From a checkpoint of a small class-conditioned image diffusion model: activation relu, muon at rate 0.0045.
Rows from block 3 of a small class-conditioned image diffusion model, named by matrix and row number. Rows with one number belong to one channel. Each number is 200 + 30 x the weight over its row's rms, rounded and kept within 0 to 999. All counts start at 0.
After each channel's rows are labels from the 100 images, of 14976 (inputs lightly noised), where the channel reaches its highest value: "top examples" is what is common among them. Only what is clearly more common there than usual is listed. The data: photos of plants, animals and fungi (iNaturalist). In brackets: how many of the 100.
# convs0: first 3x3 conv (model.mid.0.convs.0.weight, 288x288x3x3, standardized in use, each kernel summed), inputs 96-191
# convs1: second 3x3 conv (model.mid.0.convs.1.weight, 288x288x3x3, standardized in use, transposed, each kernel summed), outputs 96-191

convs0.78,187,211,151,169,247,236,201,158,120,208,195,185,170,148,190,227,240,169,245,167,148,229,214,176,203,119,164,213,229,156,166,238,195,170,228,184,188,251,213,210,227,156,205,192,181,181,202,188,212,232,273,214,227,201,188,229,209,188,192,211,243,157,243,183,232,172,155,264,197,139,201,173,239,174,189,179,179,244,182,168,165,169,190,217,170,206,162,178,185,189,208,175,173,190,243,181
convs1.78,209,212,159,216,165,219,188,208,244,154,182,190,234,231,173,177,174,220,200,246,198,174,205,224,219,248,204,177,241,227,266,129,243,159,257,199,256,186,181,165,227,195,201,264,230,192,194,209,168,198,224,188,174,248,193,202,233,251,172,224,172,182,176,211,185,229,197,218,193,224,200,192,157,247,209,204,248,215,222,165,232,206,184,155,189,234,196,224,186,221,179,226,226,156,201,208
top examples: class Aves (87)

convs0.244,219,123,250,194,180,223,232,182,225,179,191,220,140,192,215,156,202,239,215,222,260,222,209,198,195,214,140,204,208,241,219,161,240,248,231,191,233,182,214,185,179,213,200,208,166,179,223,160,127,213,185,203,190,187,225,207,165,181,203,222,176,195,157,250,229,208,211,206,178,188,243,155,225,189,218,228,178,177,220,182,257,226,108,182,141,223,164,161,193,214,203,187,238,196,224,223
convs1.244,228,181,219,192,208,224,235,141,227,226,212,192,131,166,221,217,185,149,215,247,169,195,189,232,199,180,164,203,225,213,260,172,246,178,248,227,251,207,192,182,200,193,157,172,152,142,191,195,164,241,188,208,235,196,202,189,217,213,230,237,239,145,202,234,212,201,211,235,139,203,231,165,227,240,194,200,251,173,197,205,194,206,205,175,212,221,180,143,206,205,204,189,243,193,198,230
top examples: phylum Tracheophyta (32); kingdom Plantae (32)

convs0.247,191,245,178,262,210,219,211,181,191,266,225,251,220,186,196,187,224,233,121,209,195,179,175,203,219,189,152,203,202,218,197,220,192,209,261,214,216,149,224,192,200,228,253,207,222,227,233,233,190,205,166,203,170,278,185,239,193,184,182,180,228,202,217,203,149,203,172,141,233,152,226,192,166,200,207,170,142,195,174,177,184,282,81,200,131,211,215,182,202,184,215,195,194,154,194,192
convs1.247,159,285,205,211,236,187,164,207,222,202,229,214,202,209,196,196,214,234,203,177,208,157,173,194,245,167,206,231,174,190,208,155,198,173,138,174,182,206,231,169,188,239,202,213,185,200,210,172,235,212,183,187,231,180,193,225,237,157,221,194,144,201,286,199,212,175,188,178,196,216,221,249,180,190,180,246,173,191,204,234,237,153,252,199,162,200,213,229,225,177,194,198,221,196,177,159
top examples: class Aves (86)

convs0.40,174,165,190,182,245,208,187,200,196,203,172,176,117,216,199,222,165,219,196,206,235,193,218,216,216,194,191,213,145,160,204,241,214,251,202,212,210,197,198,194,211,209,153,185,156,134,196,178,206,201,210,234,204,129,216,168,248,179,203,126,170,221,181,129,202,168,163,221,174,197,261,214,206,215,226,187,219,227,194,217,165,219,229,225,123,205,182,176,218,225,228,251,207,185,152,176
convs1.40,188,203,227,269,236,233,196,183,212,190,190,213,208,196,210,194,206,174,141,195,192,218,254,194,148,187,160,184,193,183,195,146,199,209,205,238,226,212,186,165,178,190,187,196,236,182,232,203,198,225,217,148,216,199,190,174,181,204,169,295,235,214,202,236,206,203,288,198,177,174,188,197,187,205,160,226,216,207,240,245,232,202,217,190,157,185,205,242,203,196,192,203,165,197,271,251
top examples: class Aves (88); order Anseriformes (26); family: Anatidae (26)

convs0.271,162,217,190,204,276,225,186,165,196,188,214,229,183,150,178,145,201,162,181,201,269,200,183,208,210,220,188,208,189,191,198,228,207,164,201,194,209,182,187,200,203,177,235,166,226,207,222,170,160,206,162,180,183,200,212,118,202,205,179,209,255,204,182,188,155,187,195,268,138,144,219,184,56,137,192,245,174,210,188,182,184,182,200,200,213,222,198,187,170,249,177,203,222,222,181,212
convs1.271,214,219,196,220,190,222,199,164,235,255,209,216,175,152,229,192,192,166,173,196,186,175,187,234,208,243,188,200,206,145,232,161,184,172,271,192,204,228,200,186,166,209,161,200,220,243,275,189,193,221,209,191,192,253,181,182,191,159,202,174,220,198,164,205,201,214,238,252,181,207,249,184,118,236,166,161,212,223,249,214,176,260,231,253,207,236,228,202,236,176,180,211,222,189,204,155
top examples: phylum Tracheophyta (25); kingdom Plantae (25)

convs0.232,226,208,180,178,184,219,195,248,238,210,166,200,231,175,235,130,204,170,200,227,219,167,224,196,216,153,257,209,211,246,192,222,213,195,198,169,212,141,210,202,206,136,227,229,214,306,185,187,188,234,180,211,188,174,211,184,210,200,185,182,163,187,201,146,185,174,193,218,216,227,224,198,151,179,187,196,143,229,244,212,223,173,193,180,160,198,235,250,215,217,192,186,200,175,240,217
convs1.232,157,156,175,262,242,217,225,173,190,247,177,142,225,145,178,256,203,190,167,171,219,184,217,181,182,197,184,124,215,167,169,175,223,211,220,257,171,211,220,186,177,201,182,198,238,176,218,223,229,174,164,137,218,226,228,228,224,204,185,231,189,196,222,216,242,229,168,222,230,189,185,200,252,161,238,124,202,146,135,189,146,196,177,210,246,183,142,240,184,223,211,223,256,202,211,193
top examples: class Aves (88)

convs0.200,185,207,207,204,196,243,203,196,215,212,176,251,207,208,194,205,178,225,92,213,262,201,193,210,179,141,204,214,150,186,198,217,206,243,244,195,222,174,224,194,199,231,219,196,199,208,228,192,182,203,158,200,210,269,197,205,171,221,220,185,188,171,167,182,178,245,175,180,204,192,166,218,195,186,212,194,217,189,174,150,199,236,105,208,132,229,211,185,217,181,209,202,176,199,180,176
convs1.200,179,212,182,224,198,171,183,210,199,190,192,174,203,191,297,249,201,167,208,187,145,227,175,170,166,202,228,200,200,220,203,203,199,185,167,211,211,201,275,206,191,254,199,199,190,211,249,224,227,225,218,179,187,151,158,233,217,196,176,178,283,212,219,202,142,178,182,217,141,202,201,229,198,211,213,197,175,207,231,253,193,194,238,215,168,226,231,236,279,193,223,224,136,173,239,202
top examples: class Aves (87); order Anseriformes (35); family: Anatidae (35)