Weights of a small class-conditioned image diffusion model: 32-pixel images, batches of 128.
Rows from block 3 of a small class-conditioned image diffusion model, named by matrix and row number. Rows with one number belong to one channel. Each number is 128 + 32 x the weight over its row's rms, rounded and kept within 0 to 255. All counts start at 0.
After each channel's rows are labels from the 100 images, of 14976 (inputs lightly noised), where the channel reaches its highest value: "patch colour" is the nearest of a few named colours to the mean colour under the peak. Only what is clearly more common there than usual is listed. The data: photos of plants, animals and fungi (iNaturalist).
# convs0: first 3x3 conv (model.mid.0.convs.0.weight, 288x288x3x3, standardized in use, each kernel summed), inputs 96-191
# convs1: second 3x3 conv (model.mid.0.convs.1.weight, 288x288x3x3, standardized in use, transposed, each kernel summed), outputs 96-191

convs0.263 [159 126 163 150 136 107 104  98 106 152 188 107 156 173  93 193 137 120 152 135 233 159 118 142 170 144 144 142 138 182 132 118 149 175 138 101 111  79 116 165 140 146  85 134 107 140 124 191 155  76 114 109 109 156  94 142 168  95 163 116  51  94  81  97 150 151  99 165 118  88 121 134 124 115  95 120 146 157  72 118 134 123  79 137 115 131  46 108 128  44  78 108 131 114 147 131]
convs1.263 [112 161 113 137 155 152 173 152 114 103 169 136 125 146 160 110  84 148  95 119 106 129 110 111 162  98  45 104  49 172  84  72 157 134 107 150 105 130 157  78 173 186 138 142  98 179 152  99 104 162  96 174 178  96 161 151  55  90 101 117 143 133 170 134 104  93 131 135 137 110 133 117 102 104 132 153 158 173 141 131 115 148 143 117 116 121 157 111 141 143 156 131  95 175 200 115]
patch colour: brown; black

convs0.93 [151 132 129  95 103 108 146 137 110  91 101 144  43  93 144  78 169 155 159 135 106 104 133 158 165 122  92 125 136 101 138 128 140 129 148 145 137 158 120 103 121  94 123 139 130 102 130 123 188 127 139 136 155 150  83 133 148  87 118 125  98 145  63 137 178 149 155 185 128 139  30 100 177 148 137 139  90 147 169 156 162 108 187 147 120 119 137 118 116 123 128 125 161 120 162 117]
convs1.93 [138 170 146  97 101 121 179 132 148  40 167 116 136 145 124  49  86 170  85 147 104 130 116  85 130 200  60 168 152 137 176 143 113 117  94 140 149 114 151 172 205 190 156 116 146 148 105  96 144 121 104 130 117  83 126 112 137 109 160 105 138 146 161 152 120 209  96 108 112  82 171  62  90 142 125  58 152 137  76 162 118 129 125 138 146  89 172 104  85 114  68 135 106 154  96 165]
patch colour: white

convs0.253 [119 147 106 176 138 119 110 139 108 169 128 139  97 144 125 117  91 163 115 160 117 125  94 119  93 143  95  99  93 186 133 136 116 108 126 143 135 128 113 124 136 110  68 106 120 168 139 159 176  85  85  98 137  22 131 118 145  56 154 156 176 161 125 100 174 160 108  73  63  63  67 167  61 104  96  85  99 103 105 169 137 102 182 103 121 108 110 167 151  72  94 116 143 138  85 138]
convs1.253 [149  46 167 144  77  97  92 120 160 203 116 145 148 102 118  91  89 133  57 133 133  80  96 141 160 113 102 137 106 119 117  99 153 194 111  95  72 116 186 159 158 114 147 146 134 124 170  91  98 149 135 180 133 164 122 121  91 134  59 156 121 132  90 118  89 109 128 145 167 112 151 115  84 123 119 125 179 120 111 138  93 116  85 132 174 144  99 130 106  83 100  97 133  86 143  75]
patch colour: pink; white

convs0.176 [ 95 107 118 166 113 122 115 100 211 146 139 130 106  80 134  95 133 163 188 117 216 169 113  65 145 188 167 160 162 120 139 124 126 126 138 106 121 143 129  61 134  72 124 149 116 138 114 156 127  99 179 138 144  91 147 173 148 195 125 108 115 118 168  98 148  96  96 154 119 106 170 125 150 151 127 123 126 156  95 117 135 129  98 181  27 132 123 134 119 115 106 122 148 134 127 133]
convs1.176 [171 163  86 136 154  81 104  99 106 186 110 131 129 141 131 162 153  84 106 161 107 118 140 114  64 124 164 104 166  99 102 117 134  96 174  91 120 168 154 117  98 119 156 130 156 149  70 136 159 181 101  81  92 125  94  97  91 159  92 126 151  87 125  97  88 174  99 169 171 140 130 117 118 175 158  94 151 142 106 165 101 148 114 112 138 140 168 134 151 110 131 177 129 198 102 100]
patch colour: cyan

convs0.138 [129 145 110  95 125 128 144  95 210 131 144 149 147  71 145 122  95 162 109 162 156 138 149 128 174 156 133 102 135  52 129 114 128 139 137 142 150  46 139 162 158  65 136 142 108  87 133 121  42 103 142  81 124 130 169 111 144 114 128 113 109 108 139 126 111 114  91 182  82  96 125 112 179 117 194  97  87 162 135  86  80 127 151 141 107 143  99 130 123  86 109  77 139 108 111 166]
convs1.138 [138  89 104 127 127  66 148 116  91 104 165 131  78 151  86 155  86  61 150 125 112 122 102 184  79 133 137  68 143  98  88  88 127 149 171 154 129 125 112 126  79 107 100 147 180 145 121 161 141  84 134 136 103 148 148 180 220  85 175 153 125 126  88 132 129 161 115 111 144 162 122 115 167  84 114 131 162  91 135 118 165 133 119 127 110 128 138 169  61 187 170 211 120 153 108 144]
patch colour: cyan

convs0.164 [137  96 178 101 137  92 160 110 212  88 151 129  78 127 135 106  50 159  63 142 126 112 132 159 167 132 159 105 107 115 128 150 120  96 128 142 152  87 127 128 144 130 116 114  58 115 139 104  90 164  96 128 116  99 110 183 107 126 136 116 113 133  99 242 125 185 110 159 173 145  96 102 163 137 145 126 147 144 163 123 149 124 139 136 112 135  97 128  97 136  84 116 179 183 135 119]
convs1.164 [141 133 155 127  84 141 174 105 154 180 156 133  94  79 137 149 148  89 136 157 121 177 127 134 139 131 121 178 165 125 162 118 184 122 147 120 151 116  76 114  85 129  91 159 136 118 100  98 113 183 113 137 127 161 115  78 145 141 188 123 109  64 152 115 125 140 176 110 128  89 196  72 144 154 117  69 140  80  89 157  90 137 118 144 105 110 131  93 152 121 134 136 157 153 143 175]
patch colour: cyan

convs0.9 [155 116 136 140 146 141 118 156 174  98  95 107 115 122 102 146 109 136 122 175 129 141 163  65 122 133 158 140  55 124 141 141 179 123  93 144 141 133  90 136 135 139 129  53  78  93 110  91 132 103 149  83 109  96 108 143 110  85 113 154  79 200  76 147 103 156 194 147 151 132 119 141  35  81  91 143 118 161 182 117 164 102  95 137 169 133 157  98 124 154 139  69 129 132 125 182]
convs1.9 [100 159 111 125 161 144  88 123 102 123 145 143 117 134 170 112 133  72 149 109 143  67 149 155 156 128 134  84  95  92 116 116 112 140 175 122 138  64  61  87  96 161 136 184  92 115 156  80  86  91  88 198 172 147 161 110 132 117 158 123 109 118 145 169 153  91 102 174  93 120 136 120 108 150 133 105 117 102 148 139 107 116 115 147 161  79 162 126 117 153 143 151 119 141 113 147]
patch colour: black

convs0.160 [121 146 145  38  84 142 147 122   0 120 129 130 147 111 155 137 158 130 145 165   0 129 131  95 157 136   0 123 203 142 145 147 135 132 105 120 150 118 121 157 161 118 145 122 158 181 113 137 122 103 161 112 141 156  91 149 102 155 135  89 137  93 106  92 107 170 147 197 130 118 109 122 157 167 165 110 172 186  63 145 121 127 111 118  91 146  91 124 117 103  57 138 104 124 154 132]
convs1.160 [163 174 137 163 133 146 131 126 201 173 118 114 134 135 117 158 117 135 156 148 166 162 162 148 152 203 194 162 154 130 176  97  61 145  63 132 144 125 131 112  96 126 153 158 115 116 106 138  99 133 119 153  73  94  89 107 134 125  73 136 117  88 122  67 110 166 170  86  74  95 140 147 117 167 178 123  61 101 148 154  84 157 145 129 119 111 102  86  85  78 133  95  91 188 149 205]
patch colour: white

convs0.79 [101 144 108 160 140 111 140 111 136 127 127 102 201  89 117 147 148 126 153 129 117 103 119 102 142  67 136 140 141 110 142 127 145 177 145 114 126  87 139  33 126 179 125 165  99 109 105 116  69 194 151 122 165 188 133 111 161 120  87 119 105 157 158 167 164 115 124 191 109 133 169 104  91 155  69 157 110  65 165 100 134 137  31  96 124 123  80 116 120 122 161  99 131 135 121 117]
convs1.79 [160 151  87 148  95  83 142 128 137  92  96 136 151  81 133 118 126 135 112 152 181 149  88 191 132 135 153 142  82 175 121 106 132  95 142 122 168 125 128 140 166 137 205 108 156 124 130 133 102  62 111 142 129 142 104 136 125 110 133 175 100 141 107 169 117 108 163 185 168 158 103 167 165 156 184 126 164 166 172 113 157 117 127 115  89 150 152 189 108 211 126 133 162  73 138 119]
patch colour: black

convs0.127 [164 132 134 111 124 142 135 165   4 137 128 134 128 125 130 190 152 118  89 138   8 207 122 150 173 120   2 137 126  98 123 106 131 167 101 129 164 105 124 148 122 112 134 164 135 131 158 150 120 155 133  94 118 114 108 106 123 108 147 121 106 140 140  76 129 139 159 185 109  94  83 128  61 146 150 149 134  87 176 109 163 176 103 104 157 128 118 154 140 190 115  92 131 125 106 156]
convs1.127 [ 99 103 114 146 168 101 145 107 200 148  96 116  87  91 195  62  84 173  91 186 117  80 146 140 100 133  95 147  71 146 103 190  62 141 161 212 183 120 109 185 139 123 114  81 131  83 135 116  82 170 114 153 136 152 140 147 159  41 139 106 148 117 106 118 150 104 107 178 118  57 119 135 170 105 150  99 164 128 119  87 175 174 117 114  94 130  89  77 105 120 174 141 111 103 140 143]
patch colour: black

convs0.136 [128 106 124  77 118 105 111 147 164 147 120 116 146 152 131 148 178 112 130  83 140 155 139 194 121 162 112 125 127 208  98 168 110 109 112 171 113 121 158 156  93 111 154 159 167 158 135 150 117 112 150  84 148  96 151 112 114 124 122 104 105  49 197 128 133 129 108  99  96 119 201 159 160 179 139 123 137  50  50  91 101 124  91  88 144  77 116 130 113 166 124  66 170  64 138 105]
convs1.136 [192 120 128 161 129 102  98 144 150 184 128 191 122 115 144 152 100 114 150 147 121 113 140 135 141  90 171 164 122 104 123 136 137 133  78 152 108 131 112  74 146 198 114 139  91 163 136 138 163  86 103 144  91 111 127 166 133  50 158  55 113 137 112 133 116  73 140  99 124  99 173  65 161  91  84 100 128 170 122 125 151 174 120 113  63 153 105 103 166 129 142 151  93 128 121 154]
patch colour: brown

convs0.150 [126 126 128 132 148 146 146 142  46 126 152 137 131 133  99 161 157  75  87 121 127 102 100 105 152 138 155  90 114  72 126 127 140 135 103  91 126  89 136 138  92 160 149 105 138 129 148 162 145 131  87 139 109 101 143 135 156 151 138 187 146 137  77 160 167  95 147 111 169 133 127  99 129 128 200 141 216 129  45  98 121 189  52 141  81 161  86 146 169 144 146 106 115 170 127 144]
convs1.150 [ 90 121 150 157 105  71 117  65 159 161 141 180 129  78 174  80 121 116 164 194 142 167 141 120 125 144 109 148 146 181 137 129  82  94 148 133 162 124 105 111 112 110 150 138  96  64  83 126  58 162 180  77 194 205 110 121 178 151 133 122 137 119 185 155  93 149 114 159 103  76 152 202 146 157 139 166 119  93 196 163 129  99 148 149 138 192 143 163 112 110 159 122 128 111 151 106]
patch colour: grey

convs0.51 [129 114 141  71 120 142 119 103  87 142 110 142 113  95 122 142  98 151 102 119  65 103 177  87  97 182  92 181 107 181 113 218 139 157 106 118 139 171 165 116 116 145 125  86 172 143 115 129 108 131 134 155 112 100  78 106  92 157  98 148 171  86 143 119 117 139  95 113  77 162 170  84 156 149 122 133  57 135 150 137  97 132 177 119 104 141 139  86 107 146 130 103 136 150  98  68]
convs1.51 [ 99  98 185 126 152 190 158  91 161 126 137 120  57 145  97 126 143 140 113 138  80 120 134 131 114 139  77 117 115 122 121 114  96 123  69 128 141 120  88  91 118  80 105 118 162  98 115 113 131 140 122 107  81 119 180  83 146 119 151 132  97 145 131  86 156 163 222 158 128 131 172  77 171 161 141  64 129 101 143 112  98 105 138 164 158 128 150 165 162  92 121  74 134  87 166 116]
patch colour: white; pink

convs0.109 [ 91 127 121 167 146 145 123 102  99 108 105 128 119 108 154 109 128 126 109 167 116 182 152 123 138 138 152 158 127 174 142 122 147 189 106 161 155 158 152 179 188  80 159 133 179 118  94 125 135  70  77 162 133 104 127 126 186 158 132 137 112 158 161 151 147 161 153 135 133 112 127 109 137 101 127 180 140 128 167 152 143  92 138 111 144 143 186 123 135 144 109 145  79  90 117  81]
convs1.109 [135 101 168  63 122 172 148 122 125 174 165 134  46  71 158 110 109 136 131 142 117 139 121 134  98  89 119 106 155 149 149 169 126 129 195 182 197 125 132 186 155  92 134 155  76 124 123 137 108 108 147 177 142 100 116 166 145  96 151 157 162 107 143 151 168  95 184  94 124 132 125 121 171 116 207 149 159 119 139 110 106  98 176 148 142 167  41 105 124 154 155 128 161 117 175 191]
patch colour: black

convs0.91 [154 135  96 157  83 134 138  78 111  67 132 145 111 127 154 120 138 129 164 109  76 145 132  45  99 186  94 141 139 143 111 168 130 155 111 119 122  91 102 118  95  78 159 169 151 101  78 113 150 154 125 107 170 193 113 165 121 152 167  62 126 104 147 141  97 132 139 116 123 135 112 154  78 163 148 185  87 156  73 173 159  85 128 111 112 134 149 101  96 126  94 114 107 111 123 157]
convs1.91 [138 148 113  96 169 172  59 183 152 190 139 112 147 112 160 171 168  94 113 109 141 112 159 184 116 139  63 120 148  94 138 111 132 115 135 129 118 181 173  88 193 156  77 115 152 152 103 190 161  52 123 120 171  87 107 183 100 171 118 141 105 134  85  85 149 163 127 116 129 122 111  58 111 139  69 134 142 162  90 111 168 145 119 106 161 108 185 165  92 125 123 173 108 212 110  97]
patch colour: pink

convs0.0 [119 120 162 193 182 128 155 137 102 134 163 117 124  54 132 135 103 186 107 148 153 161 157 119  78 143 131 101 106 125 133 136 143 161 134 139 142 122  95 101 152 100 121 106  92 100 124 128  75 142 146 136 139  44  94  81 124  93 144 126 130 103 138 166  95 127 104  91 149 184  90 132 113 120 124 130 160 152 134 168 164 134 162 133 107 129 190 161  66 174 122 150 130 124  74 115]
convs1.0 [148 148 109 140 126 145 114 147 128 203  60 115 125 146 129 142 195  78 106 116 144 118  63 108 180  95 135 176 154 130 129 144  87  79 167 123 116 119 149 105 122 100 173 139 147 120 134 160 131 130  85 124 127 164 169 143 122 202 122 146 127 152 131 107 163  81 155 107 142  68 140 164 121 150 154 116 104 156 114 142  80 152 134  86 135 140 104 121 167  22 124  68 165 115 113 114]
patch colour: white

convs0.283 [119 132 120  91 118 145 126 135  90 155 139 149 112 149 161 134 131 166 132 138  78 158 106  94 134 141 124 125 162   2 148 141 138 121  88 105 132  79 161 129 123 137 130 132 162  65 163 114  83 136 141 100  85 147  69 116  85  89 144  92 131 121  94 122  98 171 117 185 150 160 156 133 148 145 174 146 148 136 122 138 102 116 115 128 166 135 107 150 157 142  53 147  85 152  88 123]
convs1.283 [180 184 155 164 123  93 143 159 135  73 104 131 168 117  97 122 126 100 103 113 130 150 178  83 133 168 105 172 104 157 119 140 100 156  97 141  48 156 177 172 119 113 107 116 106 212 145  95  77 145 101  97 108 124 148 147 127 152 139 149 145 137 165 118  84 113 106 142 118 149 131  89 123 153 109 115  70 195 112 146 176 173 118 110 163 114 141 109 150 108 105 104  50 126 167 187]
patch colour: pink

convs0.7 [134 156  85 140 125 142 108 142  74 114 122 119  94 131 174  94 140 125 134 128  70  89 144  66 180 160  79  78  95 119 116 153 128 119 117 119 151 143 132 138 125 153 140  98 131  71  98 138 119 151 104 129 126 214 165  97 154  70 124  58  58 133 112 146  58 118 114  68 128 139 167 150  74 141 146 165  79  83 102 123 154 205  71 145 106 147 144 140  81 152 140 178  92 123 155 143]
convs1.7 [153 112 111  92 120 135 147  76  80 109  56 124 132 117 124 169 131  97 152 133 145 109 102 123 147  67 175 184  97  96 216  87 138 180 117 116 146 110 140 136 155 124  63 151 108 143 147  92  98 159  85 146  98  56  96 184 149 175 136 161 174 132 170 159 128  99 108 170  59 142  89  88 174 129 123 127 156 201 128 132 105 113  92 147 130 110 120 123 120 124 149 108 149 116  91 137]
patch colour: pink

convs0.75 [132 118 109 163 163 125 113 171 124  98 144 124  79 138 145 171 174 169 129 140 142 159 112 151 149 132 155 146 167 113 143 163 136 134 195 142 148 139 142 115 172 144 118 159 161 205 134 167 101 138  96 129 128  85 133 129  96 142 129  50 179 163 135 142  99 147 144  75 111 136 126 116 110 112 152 103 119 170 109 174 168  92  64 133 134 139 122 147  77 185 107 109 124 193  76 167]
convs1.75 [129 125 172  99 122 183 153 107 168 116 135 150 177 137 110 135 153 118 135 120 130 137 192 134 126 140 127 130 143 148 181 131 145  97 150 105 136 140  86 147 121  89 140  48 131 178 127 136  86 159 110 140 156  90  91 130 116 139 144 117 137 116 141 113 143 108 139 108 132 119 122 157 114 124 110 161 141 141 188  98  80 121 140 125 130 141 101  82 183  51 124 105 150  50 139 113]
patch colour: grey

convs0.199 [129 153 155 181 170 127 149 109 121 106 161 117  91  97 137 140  98 119 175 120 159  86 159  71  90  66 122 155  86 149 151  70 142 128 111 112 153 116 130  85 107 234 120  68  66  95 110 105 127 163 143 167 155 144 122 124 138 142 133 104 110 175 182 177 125 177 176 129 139 171 151 137 158 145 103 134 123 105 218 105 137 109 125 111  70 149 135 113 182 134 205 115 147 140 151 159]
convs1.199 [165 130  99 100 116 156 121  94  84 111 145 127  75 118 161 152  95 119 137 181 102 110 124  73 121  85 146 143 144 210 135 122 143 118 175  81 151 106 149 136 159 138 138  83  92 124 133 102 162 173 173 180 131 136 159 152 124 133 100 162 122 180 187 182 128 103  99 185 147 136  77 170 189 168 131 142 142 190 151 103 132 135 133 119 119 180 152 175 133 155 124 126 149 109 152 129]
patch colour: black

convs0.287 [ 88 136 161 102 114 136 128 111 246 134 102 109 123 168 115 156 147 106 170 138 129 127 139 141 155 121  94 128 130 181 130 103 119 156 114  83 142 138 128 109 167 111 115 120 136 159 144 103 206 151 117 164 145 106 163 135 190 132 119 116 157 149 186 116 125 158 152  65 121 152 147 145  75 148 120 116 198 135 154 155 162 139  93 163  99 158 182 154 215 136 182 137 156 163 157 101]
convs1.287 [ 77 133 143 125 134  62 148 144  81  88 127 213 117 131 120 142 113 113 101 135 117  95  90 156  92  99 113 134 141 165 128 123 150 194 106 145 153  90 194  93  70 141 155 137 130 191 136 189  97  87 147 116 105 148 188 125 123 106 203 129 127  99 114  70 158 164  92 139 113 115 153 107 192 148 171 113 112 116 128 140 138 117 124 109 129  86 118 169  81 151 163 100 151 111 146 219]
patch colour: green

convs0.230 [171 168 154 123 144 121 137 170   9 123  77 129 163 136 102 132 133 184  50 135 114 113 120 133  83 193 169 126 130 113 158  78 101 123 155 118 114 126 124 120 131 120 153 159 104 187 128 191 137  89 114 100 142  96 145 160 137 145 171 155 151 136 143 133 115 177 197 141 104 176  66 123  47 170 161  83 180  85 153 168 186 195  79 162 130 112 109 101  77 103 155 104 158  84 181 142]
convs1.230 [126 162  82 144 112  76 124 125 148 136 112 125 163 139 103 132  83 161 106 114 189 113 114 162 200  77 120 100 132  82  71 163 102 171 195 100 145 104 128 145 149 158 155 147 136 158 129 100 108 145 103 132  92 156 151 101  71  65 113 144 148 174 138  99 171 112 169 145 158 128 128 175 135 137 151 154 158 149 103  60  68  76 191 139 144 113 163 125 126 156 121 112 121 154  88 102]
patch colour: black

convs0.182 [122 146 106 140 111 108 142 121 123 185  59 136  90  43 116 160  87 117 161  98 174 132  63 172 115 121 165 155 117 165 125 147  93 150 183 141  97 112 112 121  88 174  93 112 106  99 107 147  68 110 149  80 146 173 163 110 124 141 114 182 160 138 113 124  95 129 166 176 117 105 188 158 211 141 103 159 118 157  80 133 104 197 104 106  88  88 158  69  86 119 103 126 136  82 135 125]
convs1.182 [151 148 154  98 102 151 150 122 140 138 133 156 141 173 140 154 173 184 161 101 143 161  69 103 138  81 140  96 165  86 157 142 153 126 125 139 110 109 163  67  27 109 145 101 153 180 133 136 191 157 161 128 175  64  86 114 150 168 125  51 145 130  93 126  80  93 109 115 127 112 103  75 118 159 130 120  33 164 126 165 151 120 106 128 129 137  92 134 140 147 153 145  99 118 143  97]
patch colour: black

convs0.266 [133 127 143 192 114 126 140 147 137 154 161 119 116 162 154 107 137  99 105 141 144 122 127 140 150 104 133 101 124 123 139 100 116 136 110 163 146 173 127 149 114  94 140 131 169 143 106 131 131 137 164 149 150 180  57 134  95 114 138 165 112 141 144  61 111 150 122 192 104 164  69 157 142 138  76  98  95  97 195 143 135 200  65 111 115 146 114 143 156 161 104 104 122  21  79 122]
convs1.266 [140 134 113 169 154 121 104 116 187 137 108 151 133 122 103 112  70 129 134 140 103  95 135 156 169 212  93 130  96 163 112 172 166 121 172  72  83 119 152  95 175 159 150 132 136 136 166  98 118 122 157 132 160 113 126 121 179 111 145 101  98 135 130 119 211 179 137 162 113 132 175 164  92 107 154 143 111 166 114 141 124  87 155 111 151 117 112 144 132 133 119 110 136  56 118 121]
patch colour: pink; white